{
  "dataset": "regions of photos with short descriptions (Visual Genome)",
  "train_examples": 50862,
  "norm": "batchnorm",
  "depths": [8],
  "beta2": 0.95,
  "learning_rate": 0.0049,
  "lr_schedule": "cosine",
  "warmup_steps": 890,
  "weight_decay": 0.03
}
Rows from block 5 of a small self-supervised image encoder, named by matrix and row number. Each number is 128 + 24 x the weight over its row's rms, rounded and kept within 0 to 255. All counts start at 0. Numbers have three digits each.
After each channel's rows are labels from the 100 images, of 14848, where the channel reaches its highest value: "place" is the part of the image that holds the peak. Only what is clearly more common there than usual is listed. The data: regions of photos with short descriptions (Visual Genome). In brackets: how many of the 100, against the usual share in percent.
# pw: pointwise conv (model.blocks.5.pw.weight, 192x192x1x1), inputs 0-191

pw.118:148145059119101090132135145149121139117120091139144146101117115125145128155118100111114162173158105128151108131128143125160122123126104174174068101115128126127143112107109159109112158167083146101169157141122169119142136166111093155129118141115132130134092117087127109134133128132143146120110113116089150142139108105147160142139119184136154148130151148141102118184113121093154081089163158109149139128151127117082120113157102124146135124139122135155132136111123120129080110112103103073147076126130086116096123145104113104115133145160170142094117123105173084125119119181106137156
place: centre (46 vs 6.2)

pw.191:118087162093157168141145087110103113155103114128104133128120120160141134159101090108132121143119129139127138149118101129113128126147131093174142132146131126117094091130145110146199106140161136107123105134148142140153089128108107130112151113095110046088106146156128106118122133142114150136120131105131106104144108162146149141154118148147120132124122186118170148130141133082091120116101091132109190149072126117164162126136140169165137126116173165167169093108146147153126112118136131106127100111092140109108127123151106142115102113134087079138089109130106119123143082141128149159
place: top centre (40 vs 9.4); centre (35 vs 6.2)

pw.29:158127163129153179122137140112121145172134098133100099122115216160110147142127148113159120144122124160126113140114136103115165130157107124157126124113102145151153128117143148130121156177135147117168086105151137134118126136123183118109144107104165126139101124133110110118112119129151115119144116118156145131077114114136137198142142134180141111170148119084125111107096144153134082115124139099092138155124119145136125103152140126140131103129131132144126121053109144116122143142134170091123119084133080108163103098132137117141126115129100157102105126149132029132126125141101118162
place: centre (37 vs 6.2); top centre (33 vs 9.4)

pw.157:153104144108110106197113105119156195125138118106131132116115114227124103159125130117118094137148120151142117119113114126103172107134118098106147119109158123137119089158106153152127106123148153140131114138136150126107103164123127086109123112117116083120140097126174120101152125123098120113078149103123134120154107122163113114160118113140126114112114115101173103127108111124158128142154088116097151107200149102128148112116125067142100139144108159110120097139169146119124112144164107114094128104112165135097123140100180141144104108105137105153135115146133117125171148105075128130
place: bottom centre (31 vs 9.4); centre (25 vs 6.2)

pw.65:141111113122116110119108125097139094085183093135088124110117127130139139157157153109136133122090121147130127160055125139106132109126129129150146131120149130128137123134133137112137104162086141102108140123192087123119118151137119148122170111125179063152122124128124124115150103171162117132119153154118140141093122100141128177133099117132148125114102149091092134236117123157094136139127136117120187122146147126155118100144102127140121106105142097149152116110134127073144128149146143166124124146125131140127074105166132118132170125097135132126107134082108123094145090124092133151
place: top centre (37 vs 9.4)

pw.37:142122115144116135129122101148089191144149116117138130107124174160156122131132141144125183145043152146135109116120100134124115149124124111124131101103107090152139124100137136142167129133133154144153108121162143142116136121103164093093161122121125108106138124165103095141078103131139161105118147122132110109192122099140134080146114087170112129156108189130108134155146132126106110170128123129119177121114149096149122118146095153108127108137130172168144119122144152135143139126133115072120132141106125099084155081119147129148123125107085149097158165134113113115180099117162153150
place: top centre (68 vs 9.4)

pw.54:191139113131146162129108114128124099130119097129125136095124150148129135135103101084096172103070120172131130107130110148124119124108110132131145120131183118105124139127113128111171101167170121143132142115152114100119104115115136155078172118140162114122094130077101114141152134151106131099151108187143126139096105158135126121159143145106162107105118125079122134112122106114187082107156102149112145172137119165114146100126092144184107109140171120132152128088108149113143100116105146125097122137098152140109096138149140148123112130085076108123133121126135129143130090159091174133
place: centre (51 vs 6.2); top centre (35 vs 9.4)

pw.126:108139115120124118182140143154121102133115138109093099116154132146136120164136127149138075135146141142079125128116130111110125142188111114103121106147117138138115133108167107112135159142106096081150106151132119138115083136143108060121147109086105078128124108093125129078120157136127147104122137102152111095122133129134129133142123117134133149143130147120128150201113071128126158149102101137106129116113119082113130185148126155120107175106122158113143106139147150167117127144133128143122160144153098173105074147103100152106215073149114129142104129139125132120114151114131146161
place: bottom centre (38 vs 9.4); centre (36 vs 6.2)

pw.13:127118086150118129144151116135134143135121119112133129121144138185154118136120125139115112141144202144139080113140124095131158135120153099096111178093115147107097118096134079116100114118152116128138123162123199098117138097065145068079104115131108144139128142148146208129116133102119099084120115116133147109137096168136111076123092112130097144120069118096096174137129135129171135124107131148144124149148128161100118124142122104158153149132099147142132147128103117120131110137135114136115116140098098158155162095105086129130120110130152132136140140141142131121142162116081160112
place: top centre (94 vs 9.4)

pw.152:117117121118138144161114149108148107086089143142202136162119116098101109172131124126092127126139115141179126141146149146117074126143151110124100115156146098092149155131126112082090110110123146142096110120132144150113134113131093082129125135166077135134112176125102118134165165149147116112142093164138132156131141162136148123161114124109110154152127128099098110123147137117186113124096148122161114105148181104130120160080132124116121196142155107134122093205156089142109141129122129109111148145136139137075104136118143145122127110172128145120164108140128115120093110116128131147
place: centre (49 vs 6.2)

pw.19:160115130119071135124113123098154159138118107090138172143085128088056156155099112097114137153149091158133122149163137148134124171100115109128151141146141137126083139127094141121088120127130101105129136133122119130118116148131121140128122106098155148134096153083120089128183106149143128125121132135144110105175095108137177156144118145161157160114120127126112069094094108127157098132134141120113100163119166168116164109120151097118108085151128141106129121087125113160130124105118105134130093122109109082107128173119107148137095111110131142147177108143159096121075117146101105151
place: bottom centre (51 vs 9.4); centre (38 vs 6.2)

pw.28:128092081145160118142141103148105119137144087124162151090116119119157127153088085110149119157135097164123071140151150119143142145113106119139127154134136133140169135099120111127119128136080123127164137145134125127117150125150110129123122121132137109134128160130151129135129152139109126096121088083102134116139119137168135133142139146148163126112140104134138128147125134105132100187134139106116080171115144149129117096122160119166145126133169099129145110138136167105110028051147131133146070099058138149112121127119114145135087130068117165155145090133154143125134096126119123127
place: centre (58 vs 6.2); bottom centre (27 vs 9.4)

pw.30:107101112113161118139130140141128117139116147136119136115152129136160080156145129137111139137117188118113100093139122100145148144126122106154105178089129110098118106167132111129130148127105145108161120128092118094140151089063180099137089129106133124147128113184136072109134125110117117058085110100122166106188130113144113072148100105105124144124089143119134160144162133104114134154109136128156108145131167141104125133113094152138166133122138155123132129134140146093121111151136118100121095146120108149141169125161109146156100140144159103118097131173141125116159122124087192115
place: top centre (55 vs 9.4); bottom centre (34 vs 9.4)

pw.83:128151102156148138123125125125132101118135143117132122124142136172126143156118122152141155115113149118143109113146117107129137144108143146168110171088152128135090121166111116138188106150122113138156126126145180058120125093128146128127163129116105138127117137185121042127115137087093157124133064103151093120166138150146124062080142146131112136116111137162136076144130152104102129137087120131144120136125142138132134133158121152139155144095097132121103156121109150102151141134131170113131107146135153121140146098158092100117100112123110116108128118155149110130179061121134128067
place: top centre (34 vs 9.4)

pw.9:141120137121125118170144111137102139092144129113173144084106160115165116146139126152120133121145137147116089164116110088109152092145115130143153145168118112180135112128139145189158129141116087129141123157081129150134061173147115079132087117098110134141109124110157116172118154113135111079143147104133124078114099109125138075137118127114115135122121124093131152135154133108074122159177122109133127123141097108115115099114147094128144164113168142163132099184169161126123111120137119102127111154117120135113121093128134123151098109117191108152130121175104138140099099108122116149
place: centre (60 vs 6.2)

pw.156:130117160152121126097116114138143124137131139112109101125112104170123133143132127115121173141071110171167115154091146099138088125144116131121160109148104124116158095111128123113126136152119120096108148099189153145097107155097110158128170059132130111116107155138106077136109105147120182110144138176122171107119137119125167162144129182138128124121124145109126142182068091107171111107134123105115146168097130162147140132091127152160149104123108112069133127116127137116174155101132091111150135107133128108158090086144154125110122147129161142119146142162127140144120146131109127161
place: top centre (50 vs 9.4); centre (44 vs 6.2)

pw.70:094150153154135131154130140135154122104108124136163164104122121118127117130102112104130145137141143137129119151148130149112103113157088127156117105109115154120144116149153159130133118129090185128152102145087097137149129156157115103101135115123084134113127169126100079122119073139110119082164143134117085132175127143108157142142079116160142137125152107135123093130112096119154117087110104129150100150129158151105116134148106108114116109167159131126196131134176132073107117136134096113123129131130181156107141194070143137096137124125121095135143133203137141102123132122121153177
place: centre (52 vs 6.2); bottom centre (39 vs 9.4)

pw.15:157154114113133160145131120137150130140162123116108136153132119154170131150119148119135109129097129163131130099114149073120143121153152092125129127121139177138127103135035132130086097122132142153133099133151119143125165111155136154124141158102131157133152078109127116128141137119136111121128128119123140129121179116144132135077032133098110157116103110116124140138124129176130146133076113121088116141118122127119123142137113174184145155130170100134128082117112140155120087105128126133131141150198093121135125130102112137120124127173130061115142157125164105090102117142108113158
place: middle left (29 vs 9.4)

pw.183:157129146124122095148128157090134190128124128146150123118107099125127141153113144123126103108141106129118112167111120126146145115226112176122086101146151153123137107135140158131096147103147133135127095132116147121100139140143094102116101125126099116139170104100146110121146105149176133126135116113134165144112142106128172192104119110115104173132146093119104084132138117159090167122123144121127175109097082102149135138146102095113126140118057174116120119108157123108146122131173155133122128127139084108137110144092133131136166114149127118138126152123155088097128118080108115174
place: bottom right (34 vs 14.1)

pw.130:139126134149127095100137146114072118094133068127121145139118141128134133136123112151124121146143117139143126146138124087144112169072143102119135108108185116151172123123135142087123117156127127161063138139125143158107168152118110108121105141151106137120161146138150117120145107108161091124163077093126140160149167149109105134111090150099098082130141108099064115154123106172121100157120147113154113111112138160149124121117085129119123110144128115172120094145165119152100132110094126086106119173134103142139117118092167160126101117157148174118133155150138100097148117165118098161
place: centre (44 vs 6.2)

pw.165:098108085135152089150136107130142119107160083135132164127133112129151125149151130131099144143123147150124070158158092113113114125116190106124126142129135109139150130117120146169124104110085121127079112125148128111129135113129112086076173116191122118125146128117149108135133121140147138047119119097105124111106115130133165093127082130060141153100126121111116119184140124117129160161161136124140133122139119111134121111090080054140128130139154121107113113155132097127102114146136056122119133141140160144095130170143115125114130097110149139134165154137142162116125122112119124171
place: centre (57 vs 6.2)

pw.100:137147099118101125110122142166106104124164101098139103157128125140164133137133143113131153110111076126121145133141145108100099127105129143148120060109139127160106087112123137113137134123148095170141116138181146085094137089165096148137185136117169103153123116120089100129140058122139129117179132125097173086109144145123131081123103174125111115129151159102125133153125104111139105131110128102083174130088151125178108122097133146167119127115110100119146139150140101174169137116137099153141141182141123138147121100102148106114112147099131149148113139112092123160161120142148128118
place: top centre (35 vs 9.4)

pw.172:125150141126110124131073139139141104121155110151133121168135110123154069090151147113120147121144093127126159103109142154127104138150109137122135134068099146153167157123159150120136154152145137160129125120116119087131150116119122167152078117139116170137100145138118148131099152062124112159143151178121072186151166101131125119150102124146134132106146101140124082118140136132164143141136133158112103120180110114121127135144164155072091121162120111120093177104098116170153132131133112114133137132141078128144154123077138116125151129119117131137139119136131129126104136123048139088
place: bottom right (56 vs 14.1); bottom left (41 vs 14.1)

pw.49:109097096165148127161112079104147142112139112132120151155104115153133080130121147148109111132139138162135144144158152091102171114129106096103137147114120133111114070072132131156147120122084114113144097123125123131142082132065131089096103123128128063108119156105151115115112106116141150092113097109114151153139151134108137140140118122115106146128125161123129147137112118080156128173094094140154107187096149133144103140111115134142118131114115067093117137156144135130133133156145136099188131124160134119119126114116148128162075112108157078154161123151151112137119167132096176125
place: bottom centre (73 vs 9.4)

pw.36:142153114103146156144170094144066050151125151095101118125105157176134125139134117134127164148047132164131107119119149059181114112160127099138171108142113127122158139157111127150143132129123112101131146115142129144137116128142095105138155109151160108113136152136113112133085100114123150097130144085121118124114108113134128130103120150133141140114117164129126123122146126119072135132105125153132130138072117149123144125097148137135154084105119125160144085114162175080167135101073133126144108157104098105124111123118130121132104119118113110119167094171130141148139140172160118141
place: centre (39 vs 6.2); top centre (28 vs 9.4)

pw.121:094111164137120148124134126114164100109116124099105107150112128154106141178149122142095126123134129164141117160121126105117122127134136106162106102193138116130160145152164150111136106145148125139112118117152141124119122084164156086071162103123148105100103153093127092119101098158108130114111147136160125105131128130163151128192111141156136121094160115065097138167109108141084151137144093096131137126139126168167180155108125091138128150139123089156182108118113123163108128113143152124094148130128082109131089113106121133122137104146117115087127155141151121127100143113080107175
place: centre (30 vs 6.2)

pw.149:137133127115158121094142133171126139125143131124106131103153141139124141144142126130126164130121116148161104134114156124176156098089132109131178147115125117095135215124115114104104100123118124105150102126133140142141177123116111127101144177164154115151170166116148079138163114117163089066124115116137165156110099111135121151108097122084100133148147134110118110111146174133177097142155178167133065112129139161121124080130146081114132125118164108118111136136102103114106108118159120133180111127117103086124124130147133143134111122108143164100124132123155103107114110089165153139
place: centre (36 vs 6.2)

pw.93:126114146139114144153137119108091106103133124076143157127134145132187135150119144148143156088104108174125117133097107114137149136125115148086147128148146118178065140127126101148141133105115116137097175110129126108120103087137122056106165158132135124114125153115151098122155112156100136099150129150140165121123083127123141162126129099119084100108115188092144104164162116116143146113167131148096144096130098150173120115147097099143076128136130175139126098129111135156129147145148093089117148120133091115110117116118075144102121145109130104159119146106078126122122122164140119171
place: centre (47 vs 6.2)

pw.167:122133120154129151134147140123105123148104111138157165124136124119185127117130115132146141157108144145161117129151122092122153140105107112134163176089098128096101171099125081102145107150131153141121146167124140155132145123087166099102145132105153173117094145124146141134129130142103131123120140099159124111120137115113130141130167111145160162137108113145100184141154134128175112100158110123096142123167153124120141107164152124109153117101116153139114120144163145182127120112083126058121114093147077178137137139096070119098132118140104111148116078142166132079115148102083136166
place: top centre (52 vs 9.4)

pw.5:093108133140132180124126110145144106125112143104138163121099110119121171135167155140119122170138084159096119152160122136131112115145129115133116149134103117128125119118160121106135117152117131113123095135124089116097114133161120118098153027154120092130072169125153123134098103135180133103128139155093171115143140154156154117172147162137153107101105109125123089171096092090134148119113108072128123127135177135134132138109145120176145176124096166075119089130134120149144141132131107132121140085119144075095116124131134117138141137143124132129176142123162124123152146097140118154
place: centre (74 vs 6.2)

pw.85:143136122194137134110153130118105137140105085136160111159130133101091110143160112102171085114145132146104092125115142085165133138104106138135117105131173145127162109142129175138129106154146111105139112132126092147119169142099110121139099132119151134129145156155136117106124094122117104114124119120141140144143124152156085134132122136102151107116145117137132136139134136134094139157111157115101105144069137125110104117143121121126152129153119124146146183094081112133130100051152114084133087146069088083139116119116140158152104154129190175158093129067130141114092116144135145162
place: bottom centre (37 vs 9.4); centre (34 vs 6.2)

pw.129:092112149148123135111119092138118143169119119087116118164080113122103100132145132110121139140128116179132114147126122133104108136192145121133117132139149077145117113113177168121113138137118093067152147098134165136114123106113137126069163121133138155114097120134120098139126116134149127087138141181119103078128111161143149147153130145150120138110121066082109177169104144110132105133135121123116150148110139123149121131079123105157125143133111122095133124122111138190130136143151112091141136147147137114170110136089095127114215132109115108128155136119162124106170088105109142149
place: top centre (39 vs 9.4); centre (35 vs 6.2)

pw.117:108120139128125146096116118149093133067127154126103130098124109168121113164123086151155127112091150148125130152169112126141133065094124137149111117138125181109124195135111126085109092185119174181121106136147118172106140110133137136111145132111171138113130166155156118093113112154099153102141173127153133102111101115121126147140147116144129063127154131135133138150142110121134105075141104087112100130149168185122151091139107169118121150106118102118126149112124144081144126110138134120149130103128111128120124104119166128103078122149087132110116169125149122103128105129119114159
place: centre (50 vs 6.2); top centre (32 vs 9.4)

pw.151:134126140136133124131108112094119113138057110121143112153105133114111142172120090142131133121156109152160105152099091118120170117119124150107117134140119146095118108121124140189141154121106182126077141150095108163122129251110115104116136127142080094107136146126112106112122149142080118124160116161103170129128109120145147157148082122173142102102121135091141082100155169101147111118142112105127096123122082136109138115106119109141132094143133132143140115094138131121158123106151146132100131101115157101138105112122152143096129132129120102195134128135126132128118139147108140155
place: centre (72 vs 6.2)

pw.72:182131116118114109126173133135115128218109103102108126093122113104127146138144153135165106240140113143137153151113154108142117145142119109123160107125121104117141153130116128129116074124171109103134138118138137133079145096136146101115153148080129133148103126130140117132137136114139130126135191152148134127119123153122115131149127128110143171150142092098112130097113127145153093093120141137115135101150119108140145099095112151124132095149180132118145117112117127109101138112117170116138093110135075130052142134067138094118121139150111163111125136119129118147116160107140165136
place: top centre (38 vs 9.4)

pw.95:113186141202149111157129118150136181125129134131146140128126132108171094149136126137135150102107149143111124115138131118136150144128120156122122103098110123141140156165145119115128146145135120160155125154123158149142127131090145098138098154110138109120123143144157140123118120091125128114153120149150113093176113129103093081136118104116105139147128127126132247166113099102100123139136132146150136155124171116137157138132107175101147142092147147120131153132101118132144128147143151042133128107126066104152122149140105107123102117136160148129129092148116113098132193142150156124
place: bottom centre (54 vs 9.4)