Rows from block 3, named by matrix and row number. Each number is 500 + 50 x the weight over its row's rms, rounded and kept within 0 to 999. All counts start at 0. Numbers have three digits each. After the name is the row's rms in percent of the matrix's.
# dw: depthwise 9x9 conv (model.blocks.3.dw.weight, 192x1x9x9, trained with AdamW), a 9x9 kernel
dw.39 095:530477472525500550497509481512540464464490490494496517460548495516468533519507497484458486432849509459503493503472500525559437502507521505489493611353503509499503520525541511474490508506523499514505533478522460503492520530484494521509513511475
dw.40 097:563524513507565476519515573571506517525519505545465605576505528510523501538548535566483549523414564526500539584511553568613539489562564582510553485261450573512569542535506507519493521495553509528517500501522513513537526492548483527525485519524
dw.41 121:513489506503486510493515495504519499530466513498510512517485513506446510508511493499517519526423509537512512480499490541501550496483487498498493462915479492493500500484492480559498493494492503504494502522489500499498502487483509521502499492498
dw.42 098:517499527497506488483486511480493500525479524468494466538488513505462505492464482498517518563587394463498484518525552640657210454475503488507515553543389446476472502526537505465502491495497497498476517477506488500477522524524526507471490521476
dw.43 089:463466444500441447491511423476442435530520513463397499498470492501478479494483487443456504427383412457517454446402454542651643560424480521505584513347487508515502482469517584504552492462558530498503517489512527499501530465495499548503508512514
dw.44 095:576534574600581573551578551567567470541509540545516543583468574533577484560539571554584566529604520551535575539530537625588521582580505526487533518469498534493537544495523538492484518513512503551490525522553513541540555533509552522526506540543
dw.45 099:488492534506519504529510463484485531506499490542457501503536509520477516531536505518537541455385478534520498597562574384352401547570631573532560409335399574529540523519534466489486529512541490544515508491490522528507519499552492526499545520488
dw.46 130:495505504496480504516502505525481498519498516477510503484512501513494490518477523537477510479507505509499516506505487556933504481510511508496497500493510499493499505504497513482516504496500485508513504494503509494494513505501501484504499499521
dw.47 072:499497491513438514506487494508473507476517504455514489501496481531472483507478513481488519467336454529498461453490472384191372431505463499491518458399487489505484503501477504479489502484506477496541474504486533471471502484483521498484526483511
dw.48 098:434487485493468479486466443451487489465470494480500441449498488477451480516498424456490476411435428483488462437450461471672476431486436440469468422381428465470429439502466456487470459482439419457469469443479458465411441457460464438449458478418
dw.49 098:521506507481491472522510516499508489463458479481518490464471516479455459505454473492497453444450455473504450412457404361408367442427454482422460384360416419439482496492541553543541524515501489550515560541520555513494551553538493559468529561553
dw.50 084:496458453436479472454455478458514475473471506471496459483481519493435499520491483488460501452474457477505470464461381428715401389475449472465431437412448423475483464464460479437489455473462438520455448404473479472447479478445469453469463479507
dw.51 101:540514535556565541551547546588523579563545558568538585547521494535554525500520530515482512489553540471498541434451433442467442469443442449451439430543474439448447476444463509582498450462462492501427444535450464443476434450395452496414419440427
dw.52 101:482504495495492482513499484500498495500480501499491502488481506491466493505489491506504482497487482513482524487478491446414437489478480514499519530900576494522494498508494507601500511490508504498500499521512490495506513520489510484498505508505
dw.53 112:519506512514518509517514522484491486506520491490510499488501519510523524501502521518507505501502478513493501497467455444909417474493498501508493460559459485508505510516506520503530506508489506479494498511499506482523521505512506534524515533522
dw.54 096:507505518492494482513485519502473514492478522498503487496502511510459494519494484476532565461429458599503485625631646402521386615646619467510567446441386565501453497497535538458525544489505494508526479484477523498498537494501480498474490507549
dw.55 098:551521504533471534529529505496499533529492523509493501558510461518544492491510569482470496582670596474474524413423422607654612466419412494462507565635569515465491497504522502495489498533475518542509505499531495534528504538548528507508576513513
dw.56 091:537530502472477464512513528524504498444482464495525515517498510457464440513520480490548540367423359548528521560589572393424355587574585509492543409450420578488502496504534426498426499502535518492527488474467558496508528518494431467447515515512
dw.57 096:518515498498522494490503508494500482502498487494495494501493505479499491507496511476476459468593430465474489506495474338810290450490517486477483492563494480478490505485491491542494498496490485491506494512498499500508499501495492523493485498505
dw.58 101:554515480480499476541530495518527585520478508506575574551543521556575557508558506518525580535639544574553538495600473600556548550553483474499481615619563519502502481428484453473482396484446480457451516520519514520444455506458514489489453424422
dw.59 124:510495497518488520493506504513510501493505494493514499501504496516480505512512492522519519499569496499522517486501479498931492500481518518514495512538506490501523511505494512502493516504484485501509514493509511500516508492498502502488494522503
dw.60 092:494500488500498498490491497507500495473521497502491516483493497478510473493499494512504478514614500476512515491477451395818455448485503492489477459718423487501512523491492482458496479492491477501488481523493497495526506492513473491475489487486
dw.61 126:505501499514499508503504496500512496494506506506499505506500500505505456503512499506503513504496610485502494490496496480516929489509495500501511496479521498504500492511507507499504500502502513488504501507495494501493497501488497497501505501498
dw.62 092:449464495464524466482483464479514455502467496469504479483465499476505488468491487468513496458302452518475500460518476349369297481516462473502483490312458521506471494495499463476457487506492472489489483495466502495464473502469477474459471493468
dw.63 100:483523491512503498505494486524498512498475520494506495481490488498510478495499504507521490497365493494496508467478493406775365471492476472496502605693616497490478499520488544465550477510489482521510510487521500521486485517504504489482507499504
dw.64 100:498497498492489491481505512497507514523479513510487494523517496476512492507514523478480483560460571466496484523507537696347812541519512482491471555492574479473473528520513487478504496524533481490515510465504502490504546515493507463518509502485
dw.65 105:489502497492503502503501490495499501497499500497490487495498499499499502499501494496497487498515484490494501503481469416914372468492506499497499507456510490496498495500494497476492497500500501504497501481505499508506503504499497491505504506509
dw.66 098:586557538577590570556566583550532553521528530519533566541531505518555496549536549569547510518508545485532556548520528602530626529520562543521522543544546515529534538526511487512492536530563579534538545528529513531554597569531556603550535569587
dw.67 093:478482468499477488468484468447522496464483475478524457459504446461481443473473491455486434317356361415489422482469462523659521452516472515501506566648587513485519501500494539567519496525491477523480511540519492508501482521521522550512520536488
dw.68 115:497503499502494506498504498497502502501485497492497494499497497501494504507498508500509511553354520507498494492497515646146589517497495491498506549368500512506498509500492500485504495506496492494490505479505494493490497493504500497499505501499
dw.69 100:500511521490504498536498516534502509480511496504529524500508527495440498530517518501508516459360444533499495496475472507571500480505493510507500373195323540505493494469462472467461465473521489489480449476469485491481476497485470502496491495481
dw.70 093:538530511508488493526500517479519537483533490515481502515496528531489525513495525532506568577354533544535534494513559553571512556500503577534574568317539574545561589520540559497563495525538563494551529555494541524559597559612525533560541494577
dw.71 181:496491491464490477498518496472514499493476517505490512491488515483493479504509498479494508495490503499502483501503492500616488497504494415417409406393417417396392425431433434420445451431452464448424457410448441439470431439462417417435454462449
dw.72 098:501487501473505476481481485507489476474482484474481506493499463497515484455483488465501485453367449483513475476496507399176325510472489502466485493476473489493488501501480489477490482490461469487478451512466482513467485500451514456503466471484
dw.73 103:418449508530495509486484414441465518521513546495472440444494491575582558532456491495490567599552626538487451457502547515404510549515458458510552586549573557472456469490531570627568533483492480443518520520524505451428381460459495503493469451419
dw.74 103:513489535491429517490520504474505487496426525475491491501495481423323445470507494499498493430254421479489510493490522630564609556485501539489499542611558489494516496493478485582451509467528519477505500523514503497491513492503499542503506479534
dw.75 110:499500509530530508510514501520496505457537462501504496470510533505484509538479488497480508491716498478527503565539474655710575509508536483453482562677542459490495509496541450550438505526507499518472515547489511491500525476509478500491502466519
dw.76 106:502492492497496510501501482508503508485508505501509501492477497494469505509489486500520498468695442493490519488488457418836418461488479484494476484634489481488491498486502505461504495498492508494494464501475509480505495491482484488507483490493
dw.77 108:589539547531584541547534587552501510518511488527510561564524532519510538507496571575513549497470496557514576560502514395562415494509576586500517493474513510522570559542509536526543522504582579504532508528496505523573618553544545592563562529630
dw.78 126:505492512493504497498500512507499504504506512488504497511500506497458492498508503488519475556931559476517493497491496515471527498497494508499501499465516491490507497495506498500502504501498502505492501509506506501498506493497496518501486505498
dw.79 105:510501497491488495490510514495498505499481489515494501514513505510456509499505514513499494491485550509521507461488445482906432424468483515496493474418498516521517523513517493494472501513532500520497508497504496511514504491493503493487492509501
dw.80 118:512486484522504507496493483495517490508497507484497505498503510507500510491500512495518471486502495490498496533508495674859673505508528481513486492479473496485496491489499504519514481504500522488513488474507512477517505482510492511502489510491
dw.81 105:490521484510506507510500485501501495508511500486520501475511505489567495489520472506484504561797563539487519460500462570702595460495463516522497461369470509500511518496492476452471502494521489497484510505480511459525535498479516495526448510527
dw.82 093:499487486520491516529501562504473531493484504515522523513484450480510549548477568519458394448461525595541552472366334471494552652571573527455386530475558556540586438473477475479549561540547470437475501502493506536547493464489478496551513518545
dw.83 078:486486505507498501499527497525526507497487494502519508445507481537466518525483452412513551492256529508489424403467487634596629495496384453493463462587477422499458473512541471421500530516441492480544517472544506516479501494476478459499517507505
dw.84 104:497474510488533498462504510504452531468556449526477489516505479504537516496531501485529451512537495465503511511475464698808625541480475498460526454471453491454549504482518492514499524498459483504500517492483486514499466508459484551480504476480
dw.85 089:456490503560585564487472484494503520502571523523489476483498489524547516499513464464498473483655504437501456479501393321419284410497478509520498455559463481506496456511512537548545517518488504462487538547544488461471462485484518560529477484475
dw.86 101:480501522517496503515498511520515508497501506495526508517491494508551511509471511523529520575868608507533513499488490462404462478489517499490483461374462487491498496477497482482477487491509501504488512459499496494488524482523489484514493504518
dw.87 103:498496496505499496499494485494483503506495499505499493498495494509484505502502496506502513517473506492497503495481447323895426475482488501515500498480494498499491490499505498489502502507484492500506506480499504504486501496499504485492499513500
dw.88 092:492489514494493495502507486498494498506502496510494508493502499486475478500490497496497502522924539484511496485501491423469427500494490499492509484455497494503506500506482502491493502485509504489508475496489500499490490500493492490487500489493
dw.89 091:453503455502420487471457484495473500486435502490479491462505473542440484495488478452528489426402478514528433315452535625524558514502287380495504564503545512516376469508499515464502517513457482496513501504510538490472463510492495480516471483492
dw.90 093:530516481529547463535505555527503526522528530505510498518512529524544511532482532519521500597712556513509510507434415429363374435447496536545511435313500474524554503516474469427493469528513534493489496467470485512531501528506468469473496523520
dw.91 097:537457495522464495540456525480507520511500478518531478525507533423389489522512529446535543439456420494545455291460499502537523487465287423489551497426450513510422466488512402449473495486463530491498518422475503482523468472476504474472484506470
dw.92 094:536541575539532593556580512532545567563548544554555547572527554515470533556518563522497554528559571530506536617526470469487450434588624558537510458376457525514547557495553483491508517538553535544535509538526523545512550553563536528544563540559
dw.93 104:545533516536572524520516551498478506535559524503524492515517510528586509523530540501481549459785524453478496469530498543445524555486487511502469632573535553502533522529506466599510488526517522515518534569527510504532538536550543578550510564508
dw.94 085:502507517494489514482545472484526491495513491506516492503471501508470507501492485458489509470637579450493449395481516473757739455485417500510524419440452491498495480500499523497516492483492497511502493488499473517491512514503499485495498493514
dw.95 099:575536478520471531464581483523515515506543517460541527456521528502519550537551485435560568567566506591524412394540615612594552569493317395538527483523522544560422491508500536531528482489479503479535524491516502499549504514512536533531526494463
dw.96 074:470478455470479472448479457486466481523492497493476455449501487460460454476480488484477506505609529487507429456475406341695313439473479477481450467394430489433489483473465483473500437504482479507477493497491481501491478458475489452491478451467
dw.97 095:561535520533479542529535552555498527519517503534520534555550542538483520530563544571567550553564578549549576581570611453373425616590562565549536573551551549551570589526548527501514554530577533511525505499524527506537514519507500533498506514531
dw.98 102:624530506482508491486538616596498468439501439489489596605458439403450411454456581548475442475513479438445573564474459478501480495456547513460422462495435423458533557459488457495496476451550571483491456520472482516559585514488473485472490514590
dw.99 097:498496494522520492520471516490509491483509501505495487470500497560599553473513474522534517637796608573504510455480487477423424468480496461499460420398473491462478475482520498446481522493459488498495496482502500505489468507459517451518459490463
dw.100 113:516528500490465498475519562516496508508463464509515485507512535485458499521518520505524514506541488506520486395492490582855609554433441485512496481584482490493470505521472480498493475510491494484520511469511503488484498501514507458511505484531
dw.101 097:521476490470497491478475504475485484504518488485521492516482482471471497515494506510484483556690454489500492499510469650765430483515525501485450561666454493492493504494479458509461479515519503504513514504461525506508481482459452481457490482476
dw.102 094:520496510492503491512504530504512505483476472489504504497504504486491487500494495484495494504496476480500493507471463544624583461472516466516551668199700549510489496514518479492487510501496496496495507513499511501501498492498490490489485498495
dw.103 114:512515490520508514489527496503498516502512506514482519506495507492491478509507492511498480582875601485511504515490515604599613515506518491509493475468476497495501503497495511513506498497487504481527492505503498505501500513492504505499495490511
dw.104 114:590558519513442509511553609564541552489467497557516572552533531531480538515555554566530523457492490516501560559476512471446462494501559561527511516433512538516574583539552523477515536541570585569528515456515552543598611582557536464529562573619
dw.105 100:571544527516494538527528579577531501520431499518528561518497526467433455528528514497505454446329461476477469504508544421490445526513522487519522494395534526487468519535542579554529558580521535541585533552572539568505573578532582538593561541597
dw.106 089:537546578520511514566550563548536541511518552498563507526536523549533525554538537486545552511498525541544491520522499430265428529522517546549546529459537529540527535555543527517526546569555565539561540545560539549556551558552531537520569571555
dw.107 098:496486482519485500501502505495498513474508525507501465479501486535487492509513530514496490396621564529515465499487509274774470499510526493513486449648434503499510522474495505477528507509495462504495488510516501494485511494487499498494490504504
dw.108 100:517494455483482489462484495487504469482503463484487526488496473509542492482473480443483462462426464473485436469486510385238367520482466437510447508655476475479465469464464441494432471458474472458488445446451469491454461493478473460487490477476
dw.109 097:414396445481437473451434420441478480478461491468462423446483478492473468495485433453459482453594475461468479477470464505654519473460491435471477506452492469477434445455469461466471469462437426467469458475465476454456425401447460430471470423390
dw.110 104:516483514509494500506488516515510512518505494508505498523495487508477514482507531517506499478528497498502513490501479521899529504500495490526473543648529483513493499496505478549484496513510497494506501495485507481503503488482510549496482489501
dw.111 100:507489497501500510503487496500501492524488515485495518501527504532508533513529493536532535563690578534542539553544556568233531588543563507529534554369527545524507504517543534507546534521511486547511519508525511540515544489536504500485545496515
dw.112 115:485490513502507501484511491482497515493524488502489493496486489483543491477516479494489491487517480494492491691638625619569610625646702499490481527470522477510466453516499504500493499502487504496477519486541491488488487508515533467496502535474
dw.113 092:528461518508522527492522482478506535523485511485526511539480540571547543518525515524482551601627633516503544479502492558636568490501489533474545525765572487500539511479515507579532497538500530492483473527461542486511518462523516545517478526501
dw.114 102:517513508498537484512503518484509492505545485486502506501497499478573460492507495481496496500638553481488505514502518563141627542541506500509521518503537507489497512496483481576480480507490490489502502517486493482509515520500512528505518519509
dw.115 096:453479490499493487483467495519483485471565472471517464480488501472521471518453503541485496438815464422527524540511437656564624428463511494452530496471519524480489493504510478530454526493523503488479487517488473512497518490519512499510513512478